config.toml
train_examples = 48542
grayscale = true
norm = "layernorm_no_bias"
hidden_act = "relu"
fused_qkv = false
moe = "soft"
num_experts = 16
width = 320
positions = "learned"
shampoo_beta = 0.95
decay_fraction = 0.4
adamw_weight_decay_other_params = 0.01
Rows from block 3 of a small image diffusion model, named by matrix and row number. Rows with one number within an expert belong to one neuron, the router's apart. Each number is 200 + 30 x the weight over its row's rms, rounded and kept within 0 to 999. All counts start at 0.
After each expert's rows are labels from the 100 images, of 14976 (inputs lightly noised), where the router gives the expert most weight on average: "strongest on" is what is common among them. Only what is clearly more common there than usual is listed. The data: microscope photos of single blood and bone marrow cells. In brackets: how many of the 100.
# router: slot weights (model.blocks.3.mlp.router.weight, 16x320, trained with AdamW), inputs 162-215
# up: expert up (model.blocks.3.mlp.up, 16x160x320), inputs 162-215
# down: expert down (model.blocks.3.mlp.down, 16x320x160, transposed), outputs 162-215

# expert 13
router.13,222,209,232,221,240,161,258,183,190,198,214,207,252,193,224,173,264,223,153,216,232,194,192,147,203,198,218,202,199,213,187,153,199,250,198,215,193,198,180,222,179,217,143,171,207,178,209,211,181,228,182,132,169,231
up.0,198,150,218,215,181,258,203,210,219,190,171,189,209,185,227,208,234,205,252,180,190,141,152,193,240,162,135,239,150,205,212,223,251,283,247,192,168,227,255,212,228,189,228,218,189,237,222,202,240,222,199,291,181,178
down.0,230,171,220,194,196,168,205,183,213,223,195,242,187,183,124,172,176,191,156,168,218,227,209,200,206,204,242,187,160,179,235,192,165,231,216,214,175,182,236,202,242,225,209,165,243,166,175,211,237,157,188,221,164,231
up.1,211,185,218,220,248,179,151,191,237,197,165,222,184,198,194,194,200,156,234,228,196,143,228,234,222,169,201,251,166,192,202,262,234,185,167,173,207,192,192,193,208,182,225,216,211,211,167,178,238,216,180,225,237,236
down.1,222,178,184,145,203,192,225,248,197,206,223,201,178,214,224,180,277,131,227,205,252,239,176,141,185,181,175,229,212,172,225,222,167,177,165,169,229,202,269,253,210,187,223,159,228,219,273,149,228,165,243,206,224,211
up.2,212,219,225,225,181,238,207,163,259,236,137,176,202,162,156,260,217,230,206,183,160,188,205,216,197,153,189,232,237,149,226,241,180,148,226,177,166,217,230,247,184,204,180,238,234,235,199,222,200,225,197,187,203,200
down.2,162,189,177,197,220,195,174,181,199,190,190,235,168,184,192,241,188,177,163,164,228,185,175,234,235,165,183,195,185,252,169,208,172,221,206,203,202,196,205,180,183,218,225,185,219,193,165,219,201,245,254,190,254,210
up.3,206,188,220,175,209,231,202,197,222,225,192,219,234,136,206,188,200,203,199,213,146,151,256,166,216,183,247,206,181,202,184,172,219,209,233,204,159,196,206,182,205,166,197,171,223,243,190,203,201,240,186,194,236,191
down.3,199,229,226,228,196,194,226,156,242,256,220,189,209,182,210,190,230,214,197,183,225,209,202,201,176,144,218,173,262,222,202,180,245,153,242,216,243,214,205,248,157,223,264,199,244,203,266,194,165,190,213,233,191,182
up.4,222,193,229,199,259,206,206,241,197,159,139,201,181,201,218,194,169,228,202,202,234,170,214,250,145,199,217,198,170,206,181,138,254,173,218,206,120,197,202,225,222,128,177,150,164,255,214,190,227,218,221,225,229,241
down.4,207,188,231,253,201,191,188,190,111,230,202,183,215,194,224,155,188,217,198,221,184,234,195,197,172,200,201,202,277,156,207,261,190,204,192,199,149,227,167,200,197,180,231,179,259,147,225,166,155,154,208,173,165,183
up.5,213,204,196,186,185,203,176,186,209,178,111,194,155,209,208,201,163,169,254,208,240,199,221,269,208,161,187,208,188,158,199,268,180,234,228,181,201,242,220,197,224,208,223,230,236,252,196,177,232,223,213,215,175,228
down.5,178,175,171,190,213,193,229,201,177,158,173,181,215,207,250,196,223,190,226,171,254,219,161,224,237,226,186,202,213,210,226,237,166,201,191,211,251,213,256,185,207,231,184,201,233,155,205,203,141,206,143,224,207,178
up.6,228,205,179,198,188,214,181,190,183,242,203,163,270,187,206,165,217,194,232,205,136,183,217,276,213,203,221,207,178,174,222,235,211,135,188,146,230,200,222,209,222,199,231,239,181,217,214,219,241,225,150,227,201,213
down.6,202,175,200,206,166,159,179,169,209,184,107,193,238,175,246,142,196,149,199,258,186,56,227,203,204,214,178,199,219,218,187,213,172,222,203,230,163,244,190,212,172,214,215,171,265,203,184,173,194,218,228,187,141,188
up.7,179,223,153,183,179,198,195,216,202,217,194,178,219,179,158,211,205,216,270,176,149,201,176,199,196,214,319,209,187,215,168,230,233,225,219,187,193,214,170,175,240,231,195,206,179,219,202,211,240,163,194,175,222,165
down.7,186,246,210,191,191,203,170,226,192,131,175,165,207,214,177,156,243,187,198,158,173,256,230,194,217,214,238,195,211,188,224,203,198,200,190,214,200,142,133,182,151,202,149,260,208,174,171,173,185,192,218,218,188,248
strongest on: cell type: promyelocyte (29)

# expert 4
router.4,216,182,210,239,198,150,174,205,222,249,188,208,175,206,239,208,223,195,190,197,182,219,191,194,224,206,276,170,200,247,182,189,131,251,227,239,245,203,192,186,199,215,242,184,106,166,172,194,168,202,213,156,141,228
up.0,201,180,233,164,205,196,168,196,214,191,173,167,212,203,161,195,154,181,221,239,210,202,224,284,183,181,157,201,163,191,170,320,191,216,166,201,216,189,176,209,221,198,172,213,290,268,190,181,228,147,188,217,307,277
down.0,194,174,194,210,202,206,183,219,184,190,220,174,196,173,212,192,284,187,195,148,240,193,211,209,213,199,217,168,220,178,187,247,209,260,146,181,151,180,185,167,181,243,195,226,146,163,205,173,233,200,202,182,204,197
up.1,178,194,195,160,212,204,154,218,269,188,201,158,182,186,187,190,219,162,235,248,195,178,222,176,195,213,165,219,132,196,195,234,220,242,191,194,192,245,147,211,208,144,177,259,293,242,152,196,246,164,159,208,241,225
down.1,238,197,206,194,214,217,179,194,236,199,248,199,217,196,198,187,231,198,224,231,179,209,271,190,171,247,202,206,183,205,250,200,199,213,177,209,207,194,167,199,207,226,249,204,179,166,181,214,188,170,250,146,248,209
up.2,180,212,248,197,269,245,204,237,220,217,164,228,210,170,170,194,242,256,245,254,208,210,238,210,164,165,229,239,196,149,236,195,177,208,230,167,196,266,173,184,190,193,248,232,210,211,190,171,227,168,188,220,255,209
down.2,191,185,202,215,181,181,234,195,184,201,211,176,168,187,192,215,214,203,140,169,185,218,205,222,220,183,268,225,244,251,207,190,245,263,230,204,227,245,145,190,174,220,202,159,241,200,236,150,189,141,205,204,196,222
up.3,191,262,214,213,241,228,226,198,258,161,178,171,241,180,215,215,162,219,195,239,189,171,240,121,201,180,181,198,200,135,163,203,236,247,197,164,161,181,196,250,143,203,221,231,199,234,202,192,219,209,218,209,257,204
down.3,166,211,212,239,203,157,199,249,206,164,151,208,199,202,224,173,209,209,153,186,226,162,179,203,180,188,173,184,191,257,181,189,207,191,181,187,161,151,211,202,213,178,236,233,188,195,220,182,150,206,201,187,226,171
up.4,193,210,214,173,206,238,198,219,202,210,162,151,217,188,197,196,205,181,231,222,198,188,207,207,150,236,183,239,171,170,199,190,210,205,199,196,170,168,186,207,176,162,199,239,243,273,250,205,233,167,159,194,220,182
down.4,222,219,189,183,209,211,170,200,144,203,232,210,167,191,218,158,184,213,171,154,194,188,214,167,171,223,214,217,200,142,178,133,163,205,244,193,175,228,189,174,231,210,313,161,169,217,176,168,187,188,191,146,184,162
up.5,214,228,169,182,207,144,141,179,239,192,183,225,192,192,231,216,145,214,197,156,145,207,212,222,243,182,141,207,190,232,135,202,175,254,221,230,220,182,265,196,214,209,220,250,135,210,179,215,185,185,223,168,160,247
down.5,177,203,189,181,198,180,207,203,243,253,213,172,139,244,217,189,185,231,221,194,160,219,232,195,178,156,213,221,165,201,196,202,228,232,184,167,183,215,182,159,211,216,260,159,228,188,164,189,163,208,151,272,238,204
up.6,202,200,199,242,186,207,200,205,217,174,218,207,258,213,202,162,259,208,175,227,264,165,222,182,208,173,167,181,179,256,217,195,193,198,190,200,247,173,200,210,164,183,195,213,224,213,198,161,190,215,190,202,183,189
down.6,196,193,196,204,182,192,210,190,220,234,139,193,229,175,178,218,190,226,235,208,193,267,182,217,204,197,127,230,154,277,218,170,203,207,216,180,183,228,193,207,187,204,213,206,246,184,207,222,215,256,193,170,261,238
up.7,189,153,201,203,206,184,241,207,244,194,219,248,193,164,162,196,219,260,233,204,226,243,228,211,190,214,200,218,187,194,174,190,220,200,261,219,193,259,255,211,170,206,192,211,240,193,225,196,216,158,198,147,182,176
down.7,196,197,283,196,212,184,223,174,137,175,154,201,172,262,159,221,198,198,241,182,235,144,160,195,225,219,185,174,236,207,248,218,209,187,222,236,177,209,201,187,185,226,251,162,152,177,232,217,229,229,125,254,197,189
strongest on: cell type: platelet (96); smear: peripheral blood (96)

# expert 9
router.9,187,163,178,207,171,195,153,190,190,219,175,183,191,240,172,192,268,196,195,235,208,194,212,233,179,196,261,233,203,178,242,263,160,257,215,171,265,195,152,211,190,196,228,265,263,188,157,210,216,205,193,157,138,239
up.0,239,188,206,236,193,188,161,176,159,205,276,176,195,195,199,170,210,233,196,194,210,223,205,205,188,215,262,198,136,310,203,292,208,201,161,193,234,154,169,217,179,201,224,117,250,171,175,165,207,174,173,212,243,213
down.0,255,163,214,185,196,198,151,236,161,212,175,233,205,198,189,197,172,191,205,181,219,129,199,214,194,184,255,220,176,155,169,146,196,202,181,196,204,222,217,220,202,189,213,196,216,211,191,209,280,180,222,172,227,191
up.1,211,212,188,195,239,165,189,173,168,212,182,197,149,230,183,172,210,136,193,181,200,197,204,196,204,199,171,212,159,241,170,198,206,182,189,177,210,121,238,285,142,168,182,159,193,187,180,187,162,196,218,222,195,198
down.1,198,176,194,168,232,202,216,197,233,182,251,190,183,149,174,191,211,228,189,200,219,223,196,229,192,220,150,205,153,218,201,208,223,213,192,254,175,198,174,257,124,179,177,215,195,248,186,206,176,195,204,183,141,286
up.2,220,258,212,210,225,175,220,171,192,231,157,188,196,230,205,172,208,185,211,222,207,229,204,149,163,191,164,174,175,179,183,115,155,195,213,188,128,166,203,224,213,243,189,247,185,163,198,160,221,274,220,171,162,183
down.2,241,201,214,229,219,193,198,201,205,146,151,231,205,210,185,158,258,209,231,255,182,195,211,215,180,213,217,183,186,231,201,206,236,182,153,282,197,201,233,190,197,184,205,182,134,220,214,165,255,212,217,204,239,188
up.3,200,217,161,249,211,183,210,160,220,248,197,205,211,132,221,155,198,195,187,148,193,224,164,179,268,249,240,187,259,210,175,178,194,142,198,217,147,189,203,211,176,235,163,201,175,155,196,184,180,175,170,197,192,187
down.3,221,173,155,199,227,204,248,204,178,219,222,172,192,168,157,202,153,190,205,196,198,179,214,181,201,215,203,193,225,153,164,202,192,201,205,258,238,217,227,258,209,220,145,190,241,187,268,215,174,199,186,171,188,221
up.4,210,182,171,214,187,209,216,232,225,150,215,209,173,235,191,143,142,193,228,179,236,222,303,231,211,149,257,227,180,181,238,255,254,162,211,184,132,234,177,194,175,188,204,149,207,195,251,191,257,173,207,137,237,231
down.4,203,178,211,210,183,228,185,262,171,145,229,220,207,216,156,170,178,237,200,175,161,195,209,251,229,209,189,280,167,193,167,174,191,191,204,188,221,207,180,214,182,205,270,159,156,216,267,194,154,185,252,233,250,259
up.5,241,191,248,206,202,213,178,215,189,233,195,182,204,214,252,183,197,179,168,208,231,211,221,177,196,175,212,198,186,272,145,204,171,187,176,207,182,221,236,198,218,217,180,162,180,247,182,155,202,188,189,200,211,144
down.5,225,193,212,149,191,221,243,200,232,195,242,254,155,210,178,170,195,213,184,214,159,207,200,254,181,235,173,221,207,164,199,190,130,225,211,228,137,199,208,241,229,199,214,182,187,177,190,183,144,202,214,222,185,235
up.6,227,172,217,196,203,171,189,185,166,182,194,135,209,198,201,193,238,221,203,225,222,197,210,148,204,196,243,182,170,132,206,164,175,219,160,218,195,204,169,187,165,210,209,262,178,195,128,151,208,164,191,258,145,206
down.6,178,242,199,187,216,169,159,181,192,207,167,242,188,158,236,132,205,182,200,176,188,229,186,216,180,250,177,188,204,223,165,172,210,261,224,241,116,193,178,210,199,232,231,153,203,172,173,201,247,232,216,255,205,196
up.7,177,196,237,190,220,190,239,215,200,192,167,182,227,216,188,194,180,203,185,197,280,218,204,182,148,201,212,171,215,226,241,234,174,192,215,192,199,189,244,253,160,218,208,187,222,209,171,182,154,153,151,217,257,206
down.7,204,187,217,176,220,219,177,168,199,197,138,182,226,243,197,210,187,215,201,223,188,196,186,214,190,217,199,241,159,213,202,161,179,225,177,184,173,206,231,165,131,253,205,202,185,186,145,280,191,178,215,199,198,224
strongest on: smear: peripheral blood (96); cell type: platelet (85)

# expert 10
router.10,209,224,171,238,176,160,234,197,203,236,195,174,198,219,238,186,224,199,193,236,222,205,208,171,202,208,251,187,218,302,199,210,173,189,210,228,260,201,178,211,171,194,164,146,156,163,206,176,185,189,213,204,224,221
up.0,202,167,227,182,167,193,205,218,189,190,186,209,213,171,217,209,182,151,231,185,202,227,229,234,215,209,167,181,225,149,194,225,149,240,133,176,201,252,186,175,222,236,204,193,174,194,238,273,219,240,175,177,237,264
down.0,198,234,176,190,213,213,177,230,224,203,174,229,266,168,194,177,222,200,239,201,207,183,178,194,203,192,194,240,194,174,165,226,222,231,172,200,145,236,227,175,212,212,222,208,208,184,196,198,175,165,200,270,178,186
up.1,245,185,166,237,175,222,206,172,228,273,231,226,215,235,195,195,131,236,170,215,205,196,215,207,231,182,179,224,174,236,187,297,214,194,187,226,173,204,130,171,207,213,208,179,247,191,193,209,210,172,182,158,227,250
down.1,210,232,197,198,215,176,211,212,206,200,236,208,97,225,206,224,217,175,194,160,202,200,180,175,142,225,227,198,185,174,211,146,227,257,208,162,236,214,169,201,195,180,219,173,167,207,241,178,163,193,206,239,235,182
up.2,209,197,251,179,177,208,180,192,242,232,173,172,209,208,189,211,213,249,205,227,237,173,197,155,236,252,289,208,244,212,211,225,214,222,150,197,181,179,134,205,170,166,200,189,210,182,178,188,203,212,160,159,175,266
down.2,175,174,198,241,178,205,199,220,233,208,207,217,208,162,160,168,190,229,221,200,187,237,227,166,162,160,150,207,151,171,198,187,237,189,181,182,211,306,148,134,216,191,230,134,168,232,167,171,142,236,183,246,191,203
up.3,197,160,195,172,180,202,178,230,208,156,122,189,141,190,156,252,166,195,220,177,173,165,201,213,181,208,187,229,166,185,216,210,227,216,213,176,194,206,188,185,253,153,175,195,222,251,152,241,259,219,159,217,182,257
down.3,152,191,210,205,170,225,184,159,211,207,202,188,178,205,191,253,206,242,233,230,243,192,219,247,246,203,207,145,201,204,214,204,193,157,203,168,178,210,180,202,268,193,193,210,173,246,245,167,222,178,166,143,186,193
up.4,205,197,206,181,220,237,193,274,202,260,166,147,194,230,226,232,211,202,152,207,232,229,190,189,171,277,120,228,149,152,203,257,136,254,167,197,189,226,205,194,193,148,219,221,218,228,219,173,184,177,167,245,205,182
down.4,238,205,216,162,192,181,203,182,183,233,233,161,228,278,201,130,245,169,182,190,177,197,186,237,196,179,210,239,198,195,218,182,239,153,224,211,255,164,224,231,210,256,193,168,163,202,191,208,213,173,182,212,177,160
up.5,278,255,152,171,171,194,188,186,146,229,217,184,227,206,177,188,189,222,188,205,247,165,165,223,172,202,209,228,164,186,185,238,204,183,212,193,159,165,170,189,224,219,191,218,258,190,183,208,209,204,167,195,281,210
down.5,244,198,182,214,179,168,202,143,199,217,156,208,169,171,216,143,191,150,205,113,181,184,170,214,183,192,211,166,191,172,153,216,203,184,163,188,215,170,207,172,160,195,193,144,172,138,183,184,246,233,186,281,163,206
up.6,200,192,165,220,214,193,171,218,193,164,150,176,225,216,191,206,168,197,245,175,211,177,210,205,176,157,190,247,183,156,155,216,194,247,193,140,185,252,206,185,197,193,194,231,245,260,208,195,234,203,155,210,220,233
down.6,179,183,205,228,243,162,193,214,212,178,200,201,202,193,223,165,211,192,125,230,197,272,184,191,204,191,158,189,230,157,180,197,168,188,181,203,257,228,162,172,179,194,227,202,157,262,187,162,199,215,215,217,145,158
up.7,222,256,154,182,182,251,129,174,223,189,206,216,230,171,172,166,185,231,191,209,170,185,251,234,219,189,229,243,206,222,224,236,213,220,201,185,222,229,206,229,185,147,252,193,143,199,230,198,198,243,241,164,201,202
down.7,183,183,199,168,174,129,185,210,284,195,174,165,198,174,138,178,186,226,193,214,130,236,237,192,220,204,135,220,184,230,200,170,212,251,192,199,183,263,279,188,238,185,196,192,218,196,213,197,233,221,176,251,221,221
strongest on: cell type: artefact (40)

# expert 8
router.8,199,223,189,237,188,162,250,186,200,198,201,196,184,201,217,187,231,205,191,230,212,217,216,230,199,204,225,191,199,257,209,162,178,237,220,218,271,199,161,208,189,213,209,147,171,171,167,206,142,201,198,182,183,250
up.0,266,195,131,192,152,168,175,189,219,207,202,226,175,245,169,218,165,195,217,219,235,179,209,253,205,168,195,205,186,204,219,272,206,184,216,200,235,174,146,201,275,236,173,236,266,149,154,184,180,230,224,229,244,225
down.0,177,196,242,212,162,188,232,230,223,192,200,188,211,235,214,221,228,170,156,254,240,198,161,200,184,196,188,193,249,174,219,187,201,242,212,225,187,202,197,227,240,206,167,236,191,230,168,173,205,237,195,156,110,189
up.1,185,230,226,199,193,221,234,219,169,214,212,172,223,209,230,171,281,240,242,215,194,186,210,182,183,237,207,189,203,205,170,263,221,187,195,222,183,237,167,228,209,195,200,246,233,174,226,188,179,197,226,230,229,169
down.1,197,205,192,215,196,184,206,220,247,171,242,229,198,184,202,191,144,217,219,174,191,226,194,156,245,214,202,220,200,195,181,187,206,184,177,212,194,184,237,188,179,242,211,229,205,204,191,217,177,231,215,223,255,168
up.2,201,193,227,213,221,196,166,221,239,269,154,202,209,199,242,209,239,189,165,219,234,177,166,251,142,207,141,185,227,211,176,193,149,188,194,248,245,206,206,223,222,205,167,190,172,210,164,243,177,225,197,186,241,145
down.2,213,248,172,209,186,164,195,244,223,175,229,214,190,234,212,207,209,175,217,196,186,210,211,182,197,237,191,199,191,177,150,184,230,161,205,200,200,167,236,185,246,203,219,151,238,217,229,215,215,226,212,191,165,188
up.3,203,149,171,189,155,192,141,265,206,182,184,194,186,245,157,205,148,221,219,224,242,201,198,241,196,167,212,242,179,160,203,239,194,232,126,221,242,252,194,181,210,161,214,234,215,252,190,164,219,148,167,190,287,235
down.3,199,177,205,194,218,234,208,226,260,182,170,236,189,167,175,186,267,179,238,177,147,249,203,166,209,143,222,195,206,131,244,207,270,201,219,234,245,190,243,221,206,208,162,231,198,186,218,220,196,209,200,190,169,214
up.4,193,227,182,178,226,181,205,171,230,190,171,197,270,165,197,205,201,164,209,206,228,215,207,154,186,195,254,200,190,144,148,202,167,240,203,189,147,192,197,165,181,216,251,213,174,211,199,202,215,176,151,179,224,224
down.4,246,174,172,216,222,206,206,234,188,152,158,197,162,239,212,229,189,220,193,233,179,213,186,151,171,152,222,237,225,188,190,177,218,189,190,200,205,203,191,206,191,197,150,197,226,172,200,142,173,228,170,174,199,216
up.5,225,199,196,174,227,165,188,179,189,286,204,238,211,216,167,178,183,202,209,184,218,236,271,274,204,165,192,246,172,213,214,213,193,256,192,226,144,209,179,195,208,210,142,186,261,296,222,176,206,149,195,185,219,257
down.5,265,218,196,205,157,160,204,187,170,151,174,200,193,201,222,118,237,179,168,237,248,228,198,209,225,202,209,195,228,92,215,175,195,197,206,233,169,208,230,184,225,208,179,214,215,194,181,234,209,231,203,183,243,177
up.6,193,194,238,149,228,238,194,196,194,203,195,198,191,201,160,207,194,186,230,238,208,165,218,189,195,208,175,205,199,134,212,243,213,182,222,166,188,182,174,201,211,177,183,274,207,236,212,183,219,223,194,220,231,224
down.6,153,196,175,208,205,147,190,133,210,193,173,210,189,188,144,209,132,237,157,210,211,176,250,237,156,195,181,206,195,210,168,190,200,225,146,193,164,202,164,149,175,192,227,240,203,216,172,193,304,195,192,209,184,179
up.7,209,197,170,155,174,177,174,171,187,209,148,162,178,251,183,159,197,211,197,228,204,163,195,195,162,207,236,210,170,145,165,236,206,197,175,181,200,204,172,181,198,208,160,240,200,172,189,220,251,158,226,184,232,211
down.7,184,166,203,274,196,213,196,235,257,136,210,203,280,208,189,157,178,226,181,175,188,199,168,166,204,240,195,185,156,224,200,227,185,251,208,186,178,216,270,204,215,231,160,192,216,183,203,140,192,198,182,219,218,143
strongest on: cell type: lymphocyte (42)

# expert 6
router.6,189,187,174,218,239,233,213,208,241,214,162,226,128,205,236,237,279,191,184,222,169,202,180,254,202,218,126,223,210,183,189,176,189,262,242,211,175,202,202,188,224,214,295,264,181,168,214,194,165,174,183,160,162,188
up.0,162,168,190,176,205,183,210,161,175,210,178,210,176,218,144,197,167,183,253,219,184,231,222,120,216,187,162,196,203,191,166,234,245,211,158,156,177,194,172,209,198,204,239,190,143,205,173,188,195,196,181,221,196,261
down.0,170,181,223,223,223,194,195,172,216,175,167,165,177,214,222,195,202,183,203,177,169,143,176,222,181,212,194,184,188,166,189,250,171,173,173,222,243,189,189,234,154,161,226,138,190,241,270,260,220,233,192,232,152,204
up.1,192,201,174,230,149,237,189,213,216,222,187,195,188,218,193,216,194,238,213,204,194,223,210,227,215,217,166,231,167,182,267,198,240,193,206,198,202,192,127,179,207,196,208,269,196,196,214,221,230,169,198,194,170,189
down.1,221,200,179,248,160,239,235,218,205,202,263,207,176,232,232,154,240,202,177,196,179,197,261,177,222,165,229,168,207,162,149,246,192,167,184,220,274,191,152,229,204,178,175,194,217,145,297,178,225,186,170,228,228,183
up.2,159,118,217,203,207,228,220,188,169,151,211,179,183,241,179,227,249,146,166,199,204,188,202,249,211,211,189,193,190,223,252,211,259,181,189,245,205,161,217,212,161,155,188,216,204,181,197,196,214,194,241,238,214,209
down.2,174,212,191,279,204,220,163,235,229,169,219,221,232,183,183,137,197,202,207,140,216,227,229,127,176,202,200,164,178,180,193,169,158,238,216,233,189,214,210,210,187,161,221,164,285,177,174,229,238,171,217,210,206,218
up.3,197,226,199,194,223,207,178,254,214,230,201,232,244,215,201,214,181,180,188,187,178,175,237,224,199,158,257,240,157,210,228,222,185,240,200,196,212,195,208,185,191,212,196,217,244,276,301,243,195,153,191,149,145,170
down.3,188,161,148,195,176,184,232,219,206,189,176,211,237,188,192,182,280,233,212,183,168,222,216,153,130,200,179,249,171,151,157,187,207,246,181,182,157,201,170,238,195,195,238,153,217,209,185,217,277,185,207,245,196,197
up.4,246,190,201,219,235,146,229,147,204,171,218,227,230,173,217,205,242,196,130,164,208,159,178,153,237,207,200,220,212,215,229,237,178,180,215,212,143,180,234,182,247,147,225,208,248,171,212,157,235,247,214,216,236,216
down.4,198,179,178,216,212,204,183,170,183,184,246,234,253,145,177,161,218,203,217,199,227,170,240,227,219,192,193,211,232,207,225,218,209,257,176,129,217,185,189,184,174,178,190,180,167,162,200,191,204,202,223,228,169,218
up.5,187,203,191,166,229,213,169,138,184,204,256,173,197,246,226,220,220,201,166,275,181,171,215,217,175,214,167,170,170,155,217,227,213,177,209,200,162,176,161,225,222,192,167,219,233,230,187,195,235,230,265,162,215,232
down.5,227,213,186,247,214,206,185,183,220,171,219,208,236,212,188,182,210,180,221,222,218,240,205,242,196,171,264,182,132,257,221,215,152,198,246,255,197,219,185,140,195,210,227,222,202,235,201,206,191,214,191,146,199,245
up.6,156,178,292,141,149,220,222,190,186,211,205,154,186,208,188,164,204,206,236,214,231,223,252,191,197,158,174,163,195,172,222,249,208,150,161,203,203,173,216,209,163,145,191,203,206,224,189,190,230,203,242,237,226,185
down.6,204,233,234,165,130,194,179,209,222,143,230,152,202,201,203,176,188,231,207,206,166,194,188,190,188,178,192,195,176,189,215,251,229,211,253,177,154,197,160,171,160,214,225,202,274,232,210,153,206,211,180,184,202,193
up.7,216,201,247,199,182,178,148,237,211,193,201,187,200,188,212,166,230,250,249,162,203,211,247,181,210,223,160,185,190,206,282,222,174,186,154,229,175,221,172,236,180,215,192,196,177,177,166,210,224,204,189,194,173,219
down.7,186,185,206,196,218,204,157,265,189,216,204,211,223,173,189,228,166,182,181,221,208,164,205,199,145,218,171,160,211,242,181,190,210,234,145,208,242,229,187,182,162,204,209,217,227,173,177,195,177,154,250,201,281,211
strongest on: cell type: segmented neutrophil (42)

# expert 5
router.5,188,191,225,204,231,232,217,200,200,257,213,200,226,202,202,207,142,225,181,226,217,220,205,221,205,194,279,228,211,213,221,291,226,111,188,279,253,222,215,200,209,203,220,179,148,224,192,175,184,203,225,248,223,135
up.0,175,220,162,218,201,209,204,209,179,154,196,177,226,165,244,163,210,215,176,187,196,179,166,215,174,211,149,191,238,226,236,213,204,211,197,182,158,227,197,221,183,155,219,204,210,163,195,220,170,212,234,203,177,174
down.0,175,184,218,201,213,168,202,191,281,212,192,194,198,177,194,190,225,163,202,213,209,192,180,226,174,243,179,200,212,229,169,261,196,181,218,210,208,233,195,180,202,167,225,208,182,105,201,244,200,222,186,217,175,191
up.1,173,229,228,202,158,162,206,157,202,208,176,174,241,203,204,180,194,205,217,214,198,186,186,161,186,192,157,186,204,180,247,170,181,239,204,183,162,160,230,195,166,196,185,177,253,204,243,217,214,219,157,176,181,153
down.1,189,223,213,177,179,154,203,138,175,197,210,240,233,202,189,208,220,205,202,156,187,210,162,179,205,227,214,151,198,221,192,189,171,189,193,241,159,223,189,171,226,192,223,195,169,246,246,235,199,182,221,208,221,217
up.2,192,190,221,162,167,208,195,215,179,225,247,186,229,192,228,177,197,186,209,207,185,170,185,162,200,207,156,193,222,164,235,216,197,202,165,169,134,197,226,225,200,141,202,174,185,218,163,219,207,228,224,268,216,221
down.2,143,174,177,195,164,186,219,204,254,247,201,183,238,203,190,247,167,163,237,195,190,235,238,216,166,231,171,188,192,172,212,231,241,188,224,194,209,216,221,173,244,211,209,221,154,180,179,239,215,213,221,166,211,209
up.3,173,236,193,225,153,199,214,231,194,158,236,179,162,216,218,201,222,195,189,237,170,161,197,164,176,270,225,220,195,212,202,197,163,188,216,153,183,206,231,236,165,228,177,252,179,178,211,193,228,242,197,226,150,147
down.3,225,149,209,166,146,243,220,164,171,236,182,162,155,226,169,196,149,242,256,252,158,194,274,233,176,201,201,177,219,192,201,239,204,189,196,171,175,210,238,211,232,185,197,219,196,196,239,197,193,214,172,214,150,179
up.4,150,248,197,238,202,212,162,194,211,135,180,175,141,180,182,202,223,197,225,209,195,187,200,182,212,206,136,221,186,206,239,190,206,267,227,164,125,159,230,270,187,170,194,198,168,201,142,224,247,210,194,154,144,145
down.4,183,175,179,239,236,243,190,168,248,205,132,208,211,120,150,207,173,209,227,192,225,180,199,217,188,224,189,208,188,199,214,203,151,208,203,175,169,195,192,220,227,231,193,247,191,232,182,184,202,201,229,190,160,208
up.5,215,187,175,243,183,144,166,206,233,192,223,245,176,169,186,193,215,214,208,167,178,227,192,202,241,220,113,229,186,219,177,230,201,226,203,229,274,231,192,207,184,223,205,198,203,188,138,185,183,170,217,111,206,197
down.5,195,165,214,185,171,188,179,168,187,140,251,206,198,170,227,232,233,173,201,269,181,203,205,229,253,182,241,183,205,246,157,177,189,131,213,220,95,221,203,217,210,210,210,195,145,151,230,180,222,237,201,255,262,190
up.6,153,222,220,144,148,223,217,141,162,206,188,199,191,181,196,184,181,266,189,159,181,175,211,154,209,225,141,143,232,235,230,139,215,183,199,136,126,173,189,182,177,216,197,190,197,174,228,215,216,206,266,211,179,196
down.6,183,210,242,209,221,230,199,257,232,189,170,213,217,182,218,213,189,234,213,179,198,220,213,217,197,234,180,204,200,188,173,182,184,256,276,191,186,247,227,170,181,247,250,213,146,174,239,213,205,187,180,224,197,230
up.7,225,245,235,204,200,202,228,230,193,176,231,229,235,182,199,212,248,160,158,190,179,181,196,180,158,221,129,209,187,225,236,175,199,235,209,191,169,203,243,205,207,206,167,175,204,165,180,216,223,219,187,215,147,153
down.7,237,181,173,188,138,215,195,221,191,233,248,246,153,220,198,103,213,218,154,168,218,192,213,185,246,220,193,243,191,221,173,227,209,217,185,231,190,186,174,271,144,185,195,183,231,151,174,232,206,144,227,181,227,221
strongest on: cell type: artefact (29); cell type: blast (26)